A small self-supervised image encoder, trained from scratch.
Model: 13.7M parameters, 32-pixel images, arch convformer, norm layernorm, activation gelu_tanh, moe expert_choice, num experts 32, patch size [2, 2], depths [2, 4, 4], widths [64, 128, 256].
Data: trained on regions of photos with short descriptions (Visual Genome), 203450 training examples, 19.9 epochs.
Rows from block 3 of a small self-supervised image encoder, named by matrix and row number. Rows with one number within an expert belong to one neuron, the router's apart. Each number is 128 + 24 x the weight over its row's rms, rounded and kept within 0 to 255. All counts start at 0. After the name is the row's rms in percent of the matrix's.
Before each expert's rows are labels from the 100 images, of 14848, where the router gives the expert most weight on average: "top examples" is what is common among them. Only what is clearly more common there than usual is listed. The data: regions of photos with short descriptions (Visual Genome). In brackets: how many of the 100.
# router: router (model.blocks.3.mlp.router.weight, 32x128), inputs 0-127
# up: expert up (model.blocks.3.mlp.up, 32x128x128), inputs 0-127
# down: expert down (model.blocks.3.mlp.down, 32x128x128, transposed), outputs 0-127

# expert 0
top examples: text has "white" (32)
router.0 089 [103  93 135 132 113 152 138 115 147 143 152 100 115 154 149 170 155 126 135 138 118 158 132 101 150 102 147 108 132 105  86 152 154 162 122 113 125 151 107 151 175 155 125  85 117 105 107  88  99 105 128 125  98 180 142 150 100 120 143 111 159 152 154 125 149 159 113 121 110 129  98 103 118 142 121  63 156 111 145 136 146 163 156 149 124 126 130 158 119 136 123 109 161 122 146 134 147 124 144  80 167 109 110 145  99  86 108 117 115  88 111 135 157 132 132 144 156  99 152 143  88 133 107 144 110 163 190 105]
up.0 105 [115 126 113 138 147 124 126 122 112  82 151 124 131 153  88 112  85  81 124  72 112  93 122 137 156 148 152 116 180 136 143 120 124 142 122 117  87  83 142 134 155  93 153 150 133 161  98 128 125 100 162  89 161 142 124 129 111 155 149 138 135  96 152 131  65 111 124 178 107 122 106 162 127 139 125 142 114 126 157 100 126 110 129  89 140 126 127 143 143 131 106 180 122 118 141  83 118 108 122 145 158 106 164  98 112 127 167  94 152 151 114 117 100 143 116 105 161 129 174 122 113 129 141 107 128 180 132 128]
down.0 099 [187 125 118 126 168  90 152  81 131 151 101 129 171 146 139 117  71 109 165 139  94 120 129  76 126 123 146  93 128 119 140 172 167 138 129 134 114 104 139  97 121  96 175 147 117 137 110 169  92 132 140 119 134 110 162 103 119 107 160 107 160 123 120 115 109 122 151 137 112 114 136 118  90 144 141 165  81 106  91 138 136 106 149 149 139  95 158 104 134 119  96 155 156 141 151 154 137 138 106 140 133 126 100 106 106 143 133  76 138 118 124  91 106 140 160 130 142 148 149 130 141 167 112 113 145 164 136 157]
up.1 098 [168 124 127  87 171 135 142  75 124 120 119 130 128 113 130 112  98 129 116 121 154 170 131 104 112 116 118 110 136 136 156 122 150 123 122 115 179 126 125 139 118 116 118 140 129 141 171 125 104 171 128 106  90  97 154 118 113 134 127 156 168 165 121  59 156 158 147 119 171 113 153 122 102 128 116 153  99 104 154 154 178 104 142 147 128 102 108 118  83 138  70 120 118 137 189 130 126  96 104 114 159 151 112 153 116 117 138  93 126 127 132 180 123 156 151 129 145 176 113 135 118 137 113 149 109 112 157 126]
down.1 105 [152 155 130 122 114 103 151 125 104 133  88 146 136 136  87 160 130 148 168 155 134 126 148 128  96 151  93 127 147 115  91 105 102  96 122 139 195 147 128 133 147 177 121 137 147 106 117 103 119 142 131 180 111 126  94 152  82  97 119 190 129 120 118 154 125  95  82 151 100 135 121 145 101  95 130 133 127 143 131 151 135 147 127 124 121 133 113 135 136 131 137 130 130 155  98 130 145 119 109 105 103  90 113 126 100 136 130 167 165 108 181 145 183 155  98 144  72 113  92 120 113 138 141 119 123 100 136 163]
up.2 078 [ 99 166 115 103 146 100 143 132 121 137 144 157 140 121 123 136  89 154 124 162 117 119 128 142 140 145 169 120 153 129 125 118  86 143 114 109  68 138 122 146  78 136  88 137  99 127 131 172 141 127 130 136 193 117 112 102 152 116 173 117 114 136  96 143 132 128 129 132 133 133 131 152  89 104 136 176  83 126 109 121 121 113 128 155 131  93 154  82 122 136 126 152 120 122 161  87 136 198 108 162 103 110 109 150 155 140 125  92 129 137 148 169 147 133 107 162 106 134  73 137 152  97 156 115 131 153 127 136]
down.2 064 [178 152  82 131 184 141 120 149 138 132 104 137 124 137 111 139 131  94 155 136 120 130 119 118 153 133 120 134 130 151 109  88 142  99 100 142 151 118 129 115 119 115 155 134 105 153  89 126  76 134 122 102  89 116  82 166 118  98  83  98 158 158 157 110 115 145 121 148 121 140 112 105 112 108 144 123 120 115  85 129 158 146 176 155 119 129 130 134 145 106 114  92 145 165 138  90 130 180 130 124 154 126 130 114 130  87 102 110 122 137 121 182 136 126  71 155 137 134 167 112 129 117 159 163 145 125 120 184]
up.3 125 [120 109 118 108 115 101 122 128 128 125  83 122 137  80 125  90 123 137 111 137 216 118 125 139 132 144 138 144  80 132 142 100 123 141 127 132 125 132 120 148 118 114  74 106 171 126 165 130 120 196 104 133 143 145 132 130 123 161 117 113  95 126 162 149 149 119 133  92 172 133 155 128  92  89 118  84 162 132 158 146 132 139 153 117 117 126 131 134 180 135 105 114  84 143 100 131 125 129  95 164 178 146 127 130 117 146 135 150 120 163 150 133 162 140 141 140 138 138 114 120 115 164 110 131 139  91  70 131]
down.3 147 [156 158 130 125 142 130 172  96 147 175 117 142 103 146 141 169  88 132 136 147  98 118 135 117 127 133 105 103 139 110  90 175 168 128 123 130 118 108 128 108 117 162 188 127 115 127 113 150 145 134 117 157 110 109 164 147  84  93 132  97 142 143 157 117 127  92 148 139  98  94 134 124 153 139 128 140 127 101 106 105 135 134 131 129 142  81 156 108 138  86 147 125 150  96 148 164 146 104 170 121 109  93 113 112 112  82 110 106 115  67 150  71 134 113 164 130 115 123 160 155 135 123 113 161 124 141 156 135]
up.4 077 [102 139 137  96 134 136 119 100 107 145 175 145 141 139 109 150 158 113 141 117 156 148 100 154  84 146 129 144 155 142  65 104 131 140 135 136 115 153 141 139 156 171  79 135 124 124  97 129 129 131 125 149 132 167  87 103 143 114 143 138 128  78 125 193 112  89 147 168  96 157 165 123 171 110 125 106 139 129 140 120  98 116 112 150 122 173 120 127 129 149 137 170 108 102 140 102 131 128 128 134  99  97 135 133 110 165 120 148 115  95 156 122 132 149 112 104 108 128  73 130 122 109  94  94  81 164 142 134]
down.4 086 [133  85 131 157 160 133 129 124 145  81 143 115 113 139 139  80 111 126  98  88 123 147 102 126 114  87 131 109 107 159 143 142 132 153 141 135 107 102 126 119 160  59 136 173 116 167 117 129  96 122 138  92 140 126 144 131 162 166 133  73 128 151 146 120 132 149 120 115 121 127  82 109 110 146 133 131 105 102 107 120 169  88 117 148 136 141 150 146 140 137 120 145 136 100 159 133 112 129 106 154 128 130 163 132 156 135 163  89  83 163  68 151  82 102 122 137 144 175 168 113 139 129 121 119 145 149 145 143]
up.5 083 [173 139 122 160 139 100 146 119 115 110 133 102 126 122 143 107 110 108  75 146 146 130 120 113 111 145  71 121 140 155 159 125 143 105 137 115 170 100 136 149  89 103  99 130 120 120 106 171 142 162 144 112  92  92 118 108 176 177 128 122 153 126  96  92 137 154 110 108 163 103 153 156 125 136 149 197 105 114 119 131 146  95 143 137 124  98 113 112 116  86  88 125 119 140 154 128 119  83 126 154 152 118 119 135 171 142 131 127 164 145 147 125 112 154 135 111 140 168 123 160 165 103 102 137 115  94 146 153]
down.5 070 [176 162 117 114 151  92 154 133 110 122  81 109 136 128 112 150 101 152 153 145 127 132 136 106 127 152  94  98 162 164  86 135 139  77 145 154 143  97 135  74 150 114 179 102 134 142 109 111 100 130 127 133 109 119 152 133 101 103 110 108 123 134 126 153 101 102 129 155  94 109 146 145  99 119 149 119 128 134 164 156 141 173 154 145 131  84 176 120 135  85 102 145 159 152 111 150 126 127 138  98 179 102 113  88  85 117 112 128 132 113 180 135 172 147 136 123 132 129 130 152 127 134 138 139  94 121 110 130]

# expert 21
top examples: text has "sky" (66); text has "blue" (43); text has "white" (37); text has "clouds" (36)
router.21 098 [147 118 115 121 140 108 157 114 124 167 104 141 158 146 120  98  98 119 157  93 120 130 139 117 181  78 119  78 137 136 126  87 163 114 121 104 140 124 134 179 104  85 157 144 129 155 108 135 123 190 141  99 158 134 119 105 144 164 112 123 122 133 124 173 110 129 118 159 112 124 101 108  68 128 132 117  94 130 137 150 130 112 140 111 127 133 114 136 134 118  93 136 103 112 140 111 136 176 113 132 209  97 132 136 163 123 133 113 110 129 106 125 152 152  90 116  98 151 109  83 133 144 132 155 118 147 148  91]
up.12 106 [121 138 101 114 205  93 139  86 120  98 150 177  98 134 117 134 134 126 139 113 126 134 110 143 114 140 106 156 146 143 104 117 116 127 105 167 131 123 165 119 131 182 131 187 118 159 127 118 148 106 124 147 137 103 105 102 156 140 119 150 163  99  95 151 107  79 124 151 125 157 122 140 157 126  99 141 131 115  93 145 112  75  99 123 134 165 126 102 117 118 160 126 121 115 153 114 128 109 150 142  88 146 104 123 113 168 142 134 155  98 147 157  88 117 131 120  86 138 136 166 140 110 177  95 116 153 144 151]
down.12 114 [112 132 145 136 110 165 137 116 105 130 134 101 157 134 106 148 110  84 146 141 126 103 154 129 176 155 145 151 147 111 144 124  98 142 120 126 118 148 136 167 120 130 121 110 120 120 105 122 157 120 122 150 164 100 113  99 117 155 149 150 129  91  36 157 139 156  82 138 135 106 145 151 134 122 133 139  92 137 143 123 148 117  88 116 118 139 124 160  87 124  95 116 104 133 138  88 145 175 124 112 143  76 107 153 143 195 134 151 122 111 170 127 131 178 102 125 116 132 109  99 148 112 170 110 110 124 123  98]
up.13 090 [116 160 125 150 139 184  87 143 170 156  87 156 121 111 123  95 138 137 162 131 133 109 135 127 129 130 109 143 117 139 145 161  89  84 149 126  90 132 127 113  99  91  89 107 143 128 127 165 111  95 117 105 153 132 141 101 112 164 149 145 140 109 142 132 116 130 101 106 135 128 177 162 127 128 129 105 134 146 161 107 137 142 127 118  90 154 107 141 132 157 120 148 103 175  92 122  94 134 142 111 121 149 141 144 111 133 136  82 105 127 156 138  97 128 148 147 132 134 126 118  74 152 164  84 189 169  86 144]
down.13 075 [141 163 156 128 131  99 121 128 109 113 141 120  77 129 124 188 154 118 135 130 124 144 110 155  83 110 125 117 139 170  98 177 153 123 111 124 114  81 137 111 118 139 129 144 129 135  98 135  97 144 138 154 110 124 168 133 110  80  92 116 128 124 135 151 122 103 131 154 129 116 106 112  98 107 163 138 127  97 110 110 157 113 135 111 146 104 118 142 140 125 181 122 190 133  92 135 121  83 178 163 105 119 134 110 108  86 125 131 141 121 122 134 161 106 140  99 107  92 144 130 114  95  77 181 111 162 136 157]
up.14 097 [103 138 160 168 100 125 114 147 111 107 131  85 151 122 116 124 111  94 130 131 138  99 131 118  95 142 132 115 121 142 106 118 141 145 153 126 153 122 129 135 131 155  83 122 139 100 130  82 126 130 132 128 156 135  85 138 155 122 170  91  86 123 163 136 129 124  90 133 123  90 106 121 143 166 163 116 105 160 159 123 160 117 168 124 114 100 138 133 127 157 136 155 184 111 119 103 130 155 105 124  41 123 124 162 122 128 153 117 150 132 113  85 146 150 113 139 159  98 154 159 175 152  97  96 123  88 144 126]
down.14 097 [154 129 118 129 133  80 126 132 121  85 163 130  80 133 161 145 106 102 140 134 141 149  86 121 103 113 131  87 119 167 110 152 146 147 138 167 117  90 135 150 115 121 164 133 136 151 126 110 101 143 120 121  89 140 120 165 156 164 104  88 174 138 144 120 137 114 142 118 151 141 103 141  76 118 151 123 117 104 123 115  86 107 172 161 104  94 144 108 108 105 137 151 173 107 154 155 115 103 105 115 140 131 120  95 101  95 134 151 124 159 139 133 145  89 151 110 164 158 182 154 115 144 108 104 105 162 129 119]
up.15 108 [174 118 139 113 101 141 104 146 122 149 135 129 124 107 111 122 131 168 116 135 154 109 122 125 139 116 192 115  84 151 122  85 139 135 145 105 145 183 128 127  80 109 135  89 162  88 122 117 127 194 110 154 104 164 143 157 126  93 151 101 131 141 131 114 174 140 159  91 163 125 126 131 127 100  90 110 135 142 129 119 120 152 143 159 113  97 106 168 124 112 142 102  97 135 115 128 117 139 112 110 145 137 152 112 164 136 141 157  92 166 137 110 178 122 131 113 153 128 101 127 112 117  84 163 156  88 123 121]
down.15 120 [117 132 102 107 125 141 126 107 109  76 107 117 146 115  98 148 145 118 154 135 153 135 115 169 111 111  87 162 149 153 102 148 124  87 132 160 145  94 143 176 134 176  83 147 138  96 113 141 104 126 135 137 161 146 101 140 104 128 110 184 118 109  65 151 139 128  91 155  97 158 153 142 132 114 130 135 146 116 152 145 117  93 112 143 103 150 106 147  73 120  93 127 111 134 112  86 130 129 166 178 131 107 103 146  94 135 126 169 157 140 165 179 149 142 119 134 130 127 128 115 120 127 158 126 107 132 132 129]
up.16 111 [141 120  86 142 188 105 138 113 132 117 112 131 113 120 131 121 125 119 150 165 122 130 124 148  93 173  89 163 145 129 111 182 131 108 121 161 135 100 123 104 130 157 124 179 111 128 135 137 107  92 119 124 130  96 136  82 124 137 124 152 111 122 139 100 116 117  95 141 115 150 133 134 178 141 136 165 116 113  83 129 122  92 138 106 142 124 133  87 155 115 117 142 163 131 146 133 139 100 171 173  78 136 108 134  89 119 127  94 153 120 124 137 106 110 150 170 114 143 178 172 155  86 176 128 133 143 111 156]
down.16 137 [146 163 135 115 129 129 135 101  98 130 115 109 161 134  97 139 114 117 168 131 130 134 152 118 136 147 104 116 145 125 127 162 134 157 167 130 167 123 135 169 128 172 137 111 164 120 111  99 124 136 112 176 129 120 130 105  80 117 103 162 137 117  50 152 140 131  90 149 117 145  99 145  81  70 117 146 123 144 120 104 148 124 104 165  69 103 116 160  95 110  92 141 132 142 118 125 121 138 113 149 161  79 103 140 124 177 122 149 129 125 171 148 169 137 135 143 108 149 110 100 136 137 126 103 107 128 153 115]
up.17 086 [157 121 144 131 118 175 144  97  93 145 105 104 152 132  87 110  93  89 146 120 122  82 137 122 162 149 127 123 130 130 131 154 118 120 137 119 104 114 147 163 102 111 125  74 146 103 106 136  39 136 130 130 146 146 132 136 133 109 120 102  86 129 105  79 130 177 107 126 121  93 165 142 132 151 121 143 134 120 190 134 142 117  99 116 132 114 130 136 154 120 102 146 102 142 125 135 140 143 105 180 162 112 115 134 149 150  90 101 119 125  95  82 157 136 165 105 137 114 116 120  95 149 101 140 114 143 157 120]
down.17 082 [131 130 137 125 144 157 132 129 147 128 141 122  57 131 181 157 121 177 116 124 135 157 109 119  96 111 113 134 131 135 119 135 145 121 115 120 129 119 127  86 134 137 160 137 134 139 156  99 144 124 116 109 110 114 134 136  96 111 142  86  99 164 203  90 132 124 166 111 164 144 128 111 184 158  62  95 145 133 101 131 130 114 127 146 122  93 140 102 147 142 177 132 145 126 142 171 140  95 134 116 132 146 140 132 125  76 109 115 122 118  83 101 135  94 125  95 117 106 137 126 137  97  97 171 159 112 142 137]

# expert 12
top examples: text has "sky" (45); text has "blue" (36)
router.12 090 [117 151 154 137 140 130 152 131  91 141  69 136 138 142 127 149 127 109 161 119 151 121 136 113 148 123 139 141 155 135 108  86 158 127 109 123 119 134 106 135 118 134 102  94 134 124 138 155 148 140 143  85  95 113 131 145 139 102 109 136 176 170 170 116 135 145 165 122 147  95 127 102  88  94 166 129 110 110 100 128 113 137 127 127 137  80 164 156  96 121  79 108 155 101 135 121 129 120 136  65 128 121 106 153  91  98  96 118 133 143 152 186  90 173 128 115 141 120 150 137 140 124 137 149 136  71 158  88]
up.0 093 [172 143 141 158 159 132 129 165  93 130 130 105 116 120 124 139 122 101 117 148 122 124 117 149 132 139  89 161 128 155 143 123 141  99 143 204 113 104 132 126  69 113  90 132 133 111 128 136 119 137 141  88 111 127 124 102 121 154 130 144 134 116 140 109 121 164 128 100 158 119 174 131 170 156 152 145 118 116  70 145  97 104 135  88 146 119 149 102 136 105  94 140 156 165 171 118  86  99 147 157 113 110 125 134  91  92 130 180 140 150 159 118 130 123 152  87 145 163 136 121 130  97 138 124 150 121  97 162]
down.0 090 [ 81 115 116 110 119 120 136 125 131 164 130 126 129 140 129 162 126  92 111 127 167 113 130 136  97 125 137 141 138 120 131 110 112 162 119 119 112 188 140 118 128 121 112 148 154 137 148 143 164 181 122 156 148 125 126 135 161  92 176  86 119 132 166 162 100 105 151 129 156 113 128 114 146 113 116  77 128 140 183 127 156 122 109 122 121 156 137 128 130 150 163 166  58  92 103  98 155 138 129 100 113 146 137 143 162 143 150 118 114 101 124  80 127 149 136 153 142  89 110 117 163  93  74 116 108 144 111 104]
up.1 087 [110  93 122 131  98 100  66 131 173 119 105  84  91 114 111 118 158 138 114 133 166 111 112 112 159 117 142  96  89 181 100 140 115 180 156 132 148 171 156 178 137 103  98 147 160 157 110 119 157 113  96 142 159 181 143 136 121 150 146 128 152 103  92 145 153 124 137 109 132 127 153 147 156 117 129  93 117 121 138 102 126 139  95 127 114 150 105 127 119 153 128 146 106 164 120 121  92 105 142 155 151 125 153 121 133 113 121 186 142 159 129 104 143 107 104 149 146 114 105 111  98 149 119 112 137 103 121 141]
down.1 067 [138 196 115 119 153 127 100 135  95  77 148 136 151 145  96 140 108 113 129 124 119 125 100 150 155 116 104 164 157 149 165 153 108 125 124 161 112 118 139 162  94 103 101 105 120 126 130 112 125 140 124  94 142 124 124  94 143 131 111 105 125  58 105 129 101 127  88 175 128 129 127 134  89 118  93  97 140 119 119  94 143 118 113 157 144 134  88 130  84 106 126 105 124 144 104 114 111 138  94 191 112 175 146 127 169 152 107 130 123 159 139 163 138 115 153 133 121 129 137 154 174 112 168 107 122 103 134 131]
up.2 108 [166 166 131 113 137 143 120 123 105 150  98 157 172 142  90 144 126 155 177 136 130  85 107 156 130 140 121  97 156 162 106 123 133  92 156 134 175 129 155 154  69 140 128 120 148 100 143 134 100 135 149  93 113 119 145 137 104  75 107 140 165 143 130  82 119 153 104 152 125 128 125 113 102 110 133 125 127 134  75  81 135 142 115 136 135  97 121  83 130  90 103 127 133 129 125 154  96 124 158 128  98 106 113 177 135 101  89 113 105 135 137 159 127 116 142 131 151 134 132 128 148  80 137 146 155 104 161  97]
down.2 125 [124 140 113 130 129  98 145 131 113 120 111 159 122 136 143 123 137 110 143 115 108 133 166 132 134 145 138 173 139  96 156  88  95 111  84 140 122 105 115 132 137 137 109 158 128 178 115 167 131 130 141 119 157  87 105 117 123 173 112 153  47 141 113 143 125 131 141 133 107 128 146 108 159  84 141 175 107 155 129 172 169 100 119 122 123 177 128 160 124 127 121 120  77 122 113  83 145 117 126 143 113 120 169 119 109 151 145 149 158 122 121 135 112 185 105 157 114 109 115  78 142 148 126 129 113 147 115 181]
up.3 102 [142 174 143 132 136 142 156 116  91 133  98 121 144 146  95 141 136 110 142 143 142 119 130 117 153 123 129 137 153 115 103  95 143 105 134 117  91 140 119 139 119 126 126 104 123 137 123 145 148  92 145 131  75 144 148 150 124 149 136  86 159  89 166 114 134 137 163 156 117  99 211 116 105  99 151 140 133  96 162 110 195 128 103 125  94 128 125 142 114 117  80  88 114 113 144 136 136  95 144  87 146  94 105 115 115  99 119 149 117 107 163 146  92 152 137 136 135 115 141 128 110 116 134 116 120  93 167  61]
down.3 107 [147 107 146 104 149 114 154 154 130 140 181 169 110 144 172  81 157 161 112  99 115 128 132 130  97 129 154 121 117 127 133 104  98  63 133 123 148  94 132  95 116 126 153 165 116 115 152  80 129 133 145 131 117 110 115 154 134 111 119 151 107 138 158 121 131 118 154 135 145 140  92 142 175 163  96 135 132 131 106 161 100 125 125  97 144 137 127  87 167 104 170 102 136 116 133 156 116 125 122 146 116 145 158  87 147 113 121 121 119 123  65 121 150 111 128 107 129  97  89 119 133 149  80 176 131 134 111 172]
up.4 084 [143 153 142 139 133 126 135 106 145 138 140 120  79 115 146 108 134 134 121 152 132 151 109 110 102 116 132 126 110 141 160 114  85 106 158 103 149 107 129 115 155 100 156 112 152 140 101 121 131 123 101 154 133 139 130 166 113 117 130 146 134 146 102  96 158 105 149 129 138 120 132 167 145  76 121 132 175 148 156 126 184 136  90 186  92 144 104 143  92 127 168  90 119 124 112 149 114 125 100  97 172 159 125 114 112 125 180 132 113 134 142 118 111 137 126  77 101 129  91  97  97 145  72 154 146  99 167  93]
down.4 083 [127 136 145 148 166 143 123 148 138 102 139 100 100 121 118 112 163  98 104 115 160 104 125 131 101 130  93 137  98 148 152 137 137 114 145 138 109 143 133 101  86  97  71 142 144 139 158 127 168 115 123 112 109  96 157 115 157 178 165 141 127  96 117  81 140 113 122 139 119 123 172 175 164 151 118 144 146 122 107 117 142 101 102  89 135 141 108 140  82 133 117 124 148 157 151 155 119  93 151 163  97 144 122 131 139 141 169 145 145 135 129 173  99 122 139 139 114 119 134 143 160 108 124 109 155  69 102 186]
up.5 097 [132 125 144 166 115 138 129 159 137 130 159  93 180 110 129 126 132 101 123 119 133  76 132 146 153 144 143 162 101 118 129 119 131 153 145 135  89 139 122 190  79 114  82 126 112 104 112 121 133  89 138  95 136 137 133  74 164 172 163 134 115 105  96 121 146 137 138  87 100 136 157  80 150 158 152 127 104 113 106 132  73 112 144 109 130 133 130  89 146 123 126 135 115 130 152 130 147 124 125 142 109 116 124 141 134 141 115 164 119 146 115  83 113 119 154 121 165 165 147 161 105 175 153  75 143 115 139 115]
down.5 094 [144  82 130 110 104 103 135 140 147 117 116 162 117 126 177 141 147 154 161 132 118 166 138 144 106 124 104 123  98 107 140  77 121 113 107 165 168 117 112 123 173 123 137 144 106 128 129 107  92 143 119 114 110 149  76 149 142 123 124 151 141 109 150 144 140 103 147 100 166 143 105 103  89 156 108  90 131 138 133 149 113 155 146 109 129 159 139 114 186 134 182  98  93 137 111 125 129 117 117 131  81 181 139 136 163 156 133 127  85 115 103 100 166 104 131 139 105 129  93 110 146 129  99 152 140 144 116 175]

# expert 5
top examples: text has "sky" (68); text has "blue" (53); text has "clouds" (32); text has "white" (29)
router.5 080 [145 110 125  88 166 135 149  93  94 130 136 158 122 127 132 138 172 121 131 138 164 120 115 187 137 158  90 108 130 114 132 138 103 109 107 160 120 150 101 148 120 112  97 148 116 133 143 114 106 101 134 121 109 113 151 106 122 108 100 162 165 105 121 146 113 115 144 131 129 159 171 166 117 108 116 127 149  85 104 178  92 102 115 117 145 156 141  89 109 110  88 125 116 155 153  84 139 151 141 110 148 140 113 130 104 130  86 137 153 124 148 219 118 151 154 104 123 147 102 146 144 123 138 110 135 152 100  94]
up.12 104 [168 129 135 147 156 125  96 122 174 133 153  92  77 132 147 138 148 177 124 133 159 141 109  89 105 141 120  91 104 151  83 165 147 137 175 132 125 147 128 127 104 125 104 144 130 107 101  96 133  98 119 122  90 142 140 115 113 115 128 139 126 139 124 100 120 120 142 112 135 129 121 159 184  86  87 127 142 111  99  95 133 144 161 162 107 151 127  83 138 140 146 142 179 139 137 162  93 101 144 112 113 128 121 141  89 112 125 114 107 137 150 160 152  51 143 132 144 147 142 166 107 114 133 140 161 120 147 138]
down.12 114 [124 106 133 142 129 115 137  91  84  84 128 119 148 135  81 109 112  92 136 120 145 115 125 131 125 134 133 168 156 149  99  62 143 144 126 153 118 114 143 171 121 113 102 132 121 121 132 140 101 159 139 159 154 168 117 153 186 158  98  93 130 139 105 129 127 108  97 136 117 113  97 120  95 138 149 125  96 102 131 133 133 101  89 130 118 128 114 161 116 125 103 117 114 114 124 113 148 159  84 203 132 119 121 133 144 176 169 142 170 140 115 116 145 177 124 160 117 126 127 131 146 140 108 153 106  78 158 146]
up.13 106 [ 87 134 124 109 151 132 134 115 101 113 192 165 133 117 129 121 129  66 110 143 129 114 140 145  82 180 157 145 140 118 148 162 130 112 114 160  84 100 123 101 158 133 118 120 112 107 152 111 100 135 139 172 142 135  97 151 159 164 103 102 132 112 106 106 110  98  88 131 131 105 109 140 132 133 155 133 147 122 186 125 139 109  98 115 129 142 128 159 135 117 141 147 128  94 152 134 133 100  72 171  95 167 118 107 116 128 183 145 169 117 164 121 119 138 130 122 125 129 154 162 141 107 131  95 140 150 113 154]
down.13 104 [104 131 160 144  97 132 109 145 153  96 143 153 140 128 162 141 146 135 150 108  84 149 131 164  89  97 138 120 110 117 180 110  98 174 115 119 148 143 138 125 116 138 101 131 154  92 144  95 121 140 111 116 170  96 123 132 134 122 177 125 144 154 149  84 127 129 180 112 167 148 101 120 124 114 111 123 112 161 117 114 139 106  90 121 140 114 129  99 155 129 173 153 133 195 125 143 100  92 110 103  76 176 175 140 168 124 124 114 111 127 107 100 140  97 121 110 107 118 128 121 130 109 105 140 137 144 111 159]
up.14 113 [145 156 147 131 128 155 105 121 137 146 129 152 147 108 130 120 123 121 120 110 134 141  90 127 116 120 113 112  88 138 148 121 148 118 152 165 139 148 161  97 127 127 105 161 152 175 185  79  97 118 114 108 134 100  78 111 107 163 125 129 136 106 195 105 133 139 146 101 169 144 147 157 101 123  86 100 138 153 121 120 173 143 115 145 161 135 128 113 113 118 117 142 179 138 141 113  78 131 105 102 136 171 160 132 147 123 149 119 105 144 156 153 148 107 121  95 132 140  93 135 132 150 110  72 177 138 124 152]
down.14 120 [ 99 106 129 120 149 114 117 104 118  80 102 127 131 136  83 112 153 105 166 122 156 148 132 120 122 171 137 144 129 146  98  63  97 146 137 110 139 150 142 128 204 138 108 139 163 124 120 155 116 142 124 156 131 130 134 155 126 137 118 156  99 110 134 165 132  66 137 149 115 150 152 152 117 106 117  91 134 127 167 109 150 131  91 122 126 153 110 165 160 160 126 122  94 126 106  82 127 138 147 116 124 166 153 110 126 169 156 152 126 147 146 139 139 130 105 172  99  97 116  80 138 136 101 144 138  93 149 154]
up.15 088 [134 139 123  86 117 142 126  90 120 180 134 110 120 141 124 127 144 155 110 138 157 128 117 135 141 123  89 145 128 146 120 151 125 120 134  85  73 152 153 163  93 156 112 140 149 123 131 150 130 112 117 174  99 145 177 117  96  75 133  90 110 138 162 131 125 143 162 136 125 157 172 118 137 131  84 106 168 121  88 115 119 121 146 148 118 122 149  78 104 110 149  98 157 118 113 147 129 146 127  91 168  93 117 174 123 130 101 128 103 108 121 145 136 136 166  92 119 110 136 151 139  92 119 146 110 128 154  65]
down.15 098 [164 143 144 117 143 160 132 101  75 125 122 121 146 130  88 122 142 113 125 130 171  91 120 134  94 129 105 151 160 163 119  94 137 103 135 164 127 116 138 172  97 117  96 106 138 111 145 156  81 142 138 154  71 148 139 128 165 117  98 141 137 125  71 117 125 108 100 128 157 130 125 142  99 113 143 141 169 107 115 155 126 125 121 125 101 111  88 158 142 134 104 111 134 143  96 113 123 143 137 171 122 101  92 139 129 180 144 145 129 141 141 150 165 133 166 114 145 152 116 159  94 140 115 130 107  57 138 157]
up.16 106 [165 151 129 166 120 167 108 121 157 146 126 131 138 128 131 147 134 145 130 118 124 135 105 123 125  97 107 106 115 144 130 161 173 143 155 142 140 124 130 132 100 137 114 130 149 115 114 111 129 120 101  92 106 115 122 124 104 124 116 139 167 163 180  80 147 174 112 103 164 159 101 113 128 108  77  96 142 128  95  85 146 148 138 154 112 117 134 116 132 127 140 116 175 122 148 150 111  90 150 109 117 139 129 164  98 100 108 100  86 140 126 128 123  44 123  98 146 155 132 164 111  94 124 113 189 163 142 131]
down.16 096 [ 98 115 132 147 111 129 126 128 112  90  94 143 147 127  93 107 131  88 140 112 131 135 140 107 142 110 138 167 130 149 119  66 123 166 124 118 157 132 129 150 137 111  94 123 143 141 113 152 137 144 149 119 188 157  91 188 153 109 124 107 103 167 117 122 130 114 119 118 117  92 131 100 125 130 151  99  82 130 148 138 157 123 107 128 114 139 121 165 134 124 119 108 105 104  95 104 140 158 111 174 119 133 124 151 156 147 138 161 147 163 115 113 151 177  85 169 114 104 118  79 164 173 101 156 117 100 159 137]
up.17 092 [112 124  92 105 130 126 152 105  97 133 165 155 146 113 134 126  95  68 106 135 124 110 124 108  85 154 118 163 137 120 139 161 149  86 110 174  94  95 126 110 123 131 112 123 116 162 144 133 117 132 136 156 133 127 122 159 124 184  91  97 115 108 114 122 130 121  71 139  97 131 128 161 145 159 142 126 158 117 158 142 163 145 128 111 103 154 138 186 116 120 123 126 144 107 160 100 138 117  81 141 115 149 101 110  81 110 178 134 162 110 177 121 131 157 112 108 122 117 141 153 106 133 112 101 150 148 127 169]
down.17 093 [ 93 148 148 117 125 131  98 158 142 113 151 163 141 136 153 144 140 134 149 102  82 144 120 152 121 115 122  87 109 121 180 127  90 152 137  97 121 137 138 121 128 112 114 123 129  86 155 109 126 132 111 131 154  85 133  87 137 118 149 134 135 128 140 121 123 130 180 124 169 148 110 167 125 103  99 130 146 161 131  98 131 116  65 117 134 125 118 104 145 134 176 153 117 179 114 111 119 127 141 105  84 170 152 139 187 161 108 116  98 143 154 119 148  72 124  98  85 121  88 114 115  88 136 124 122 137 105 126]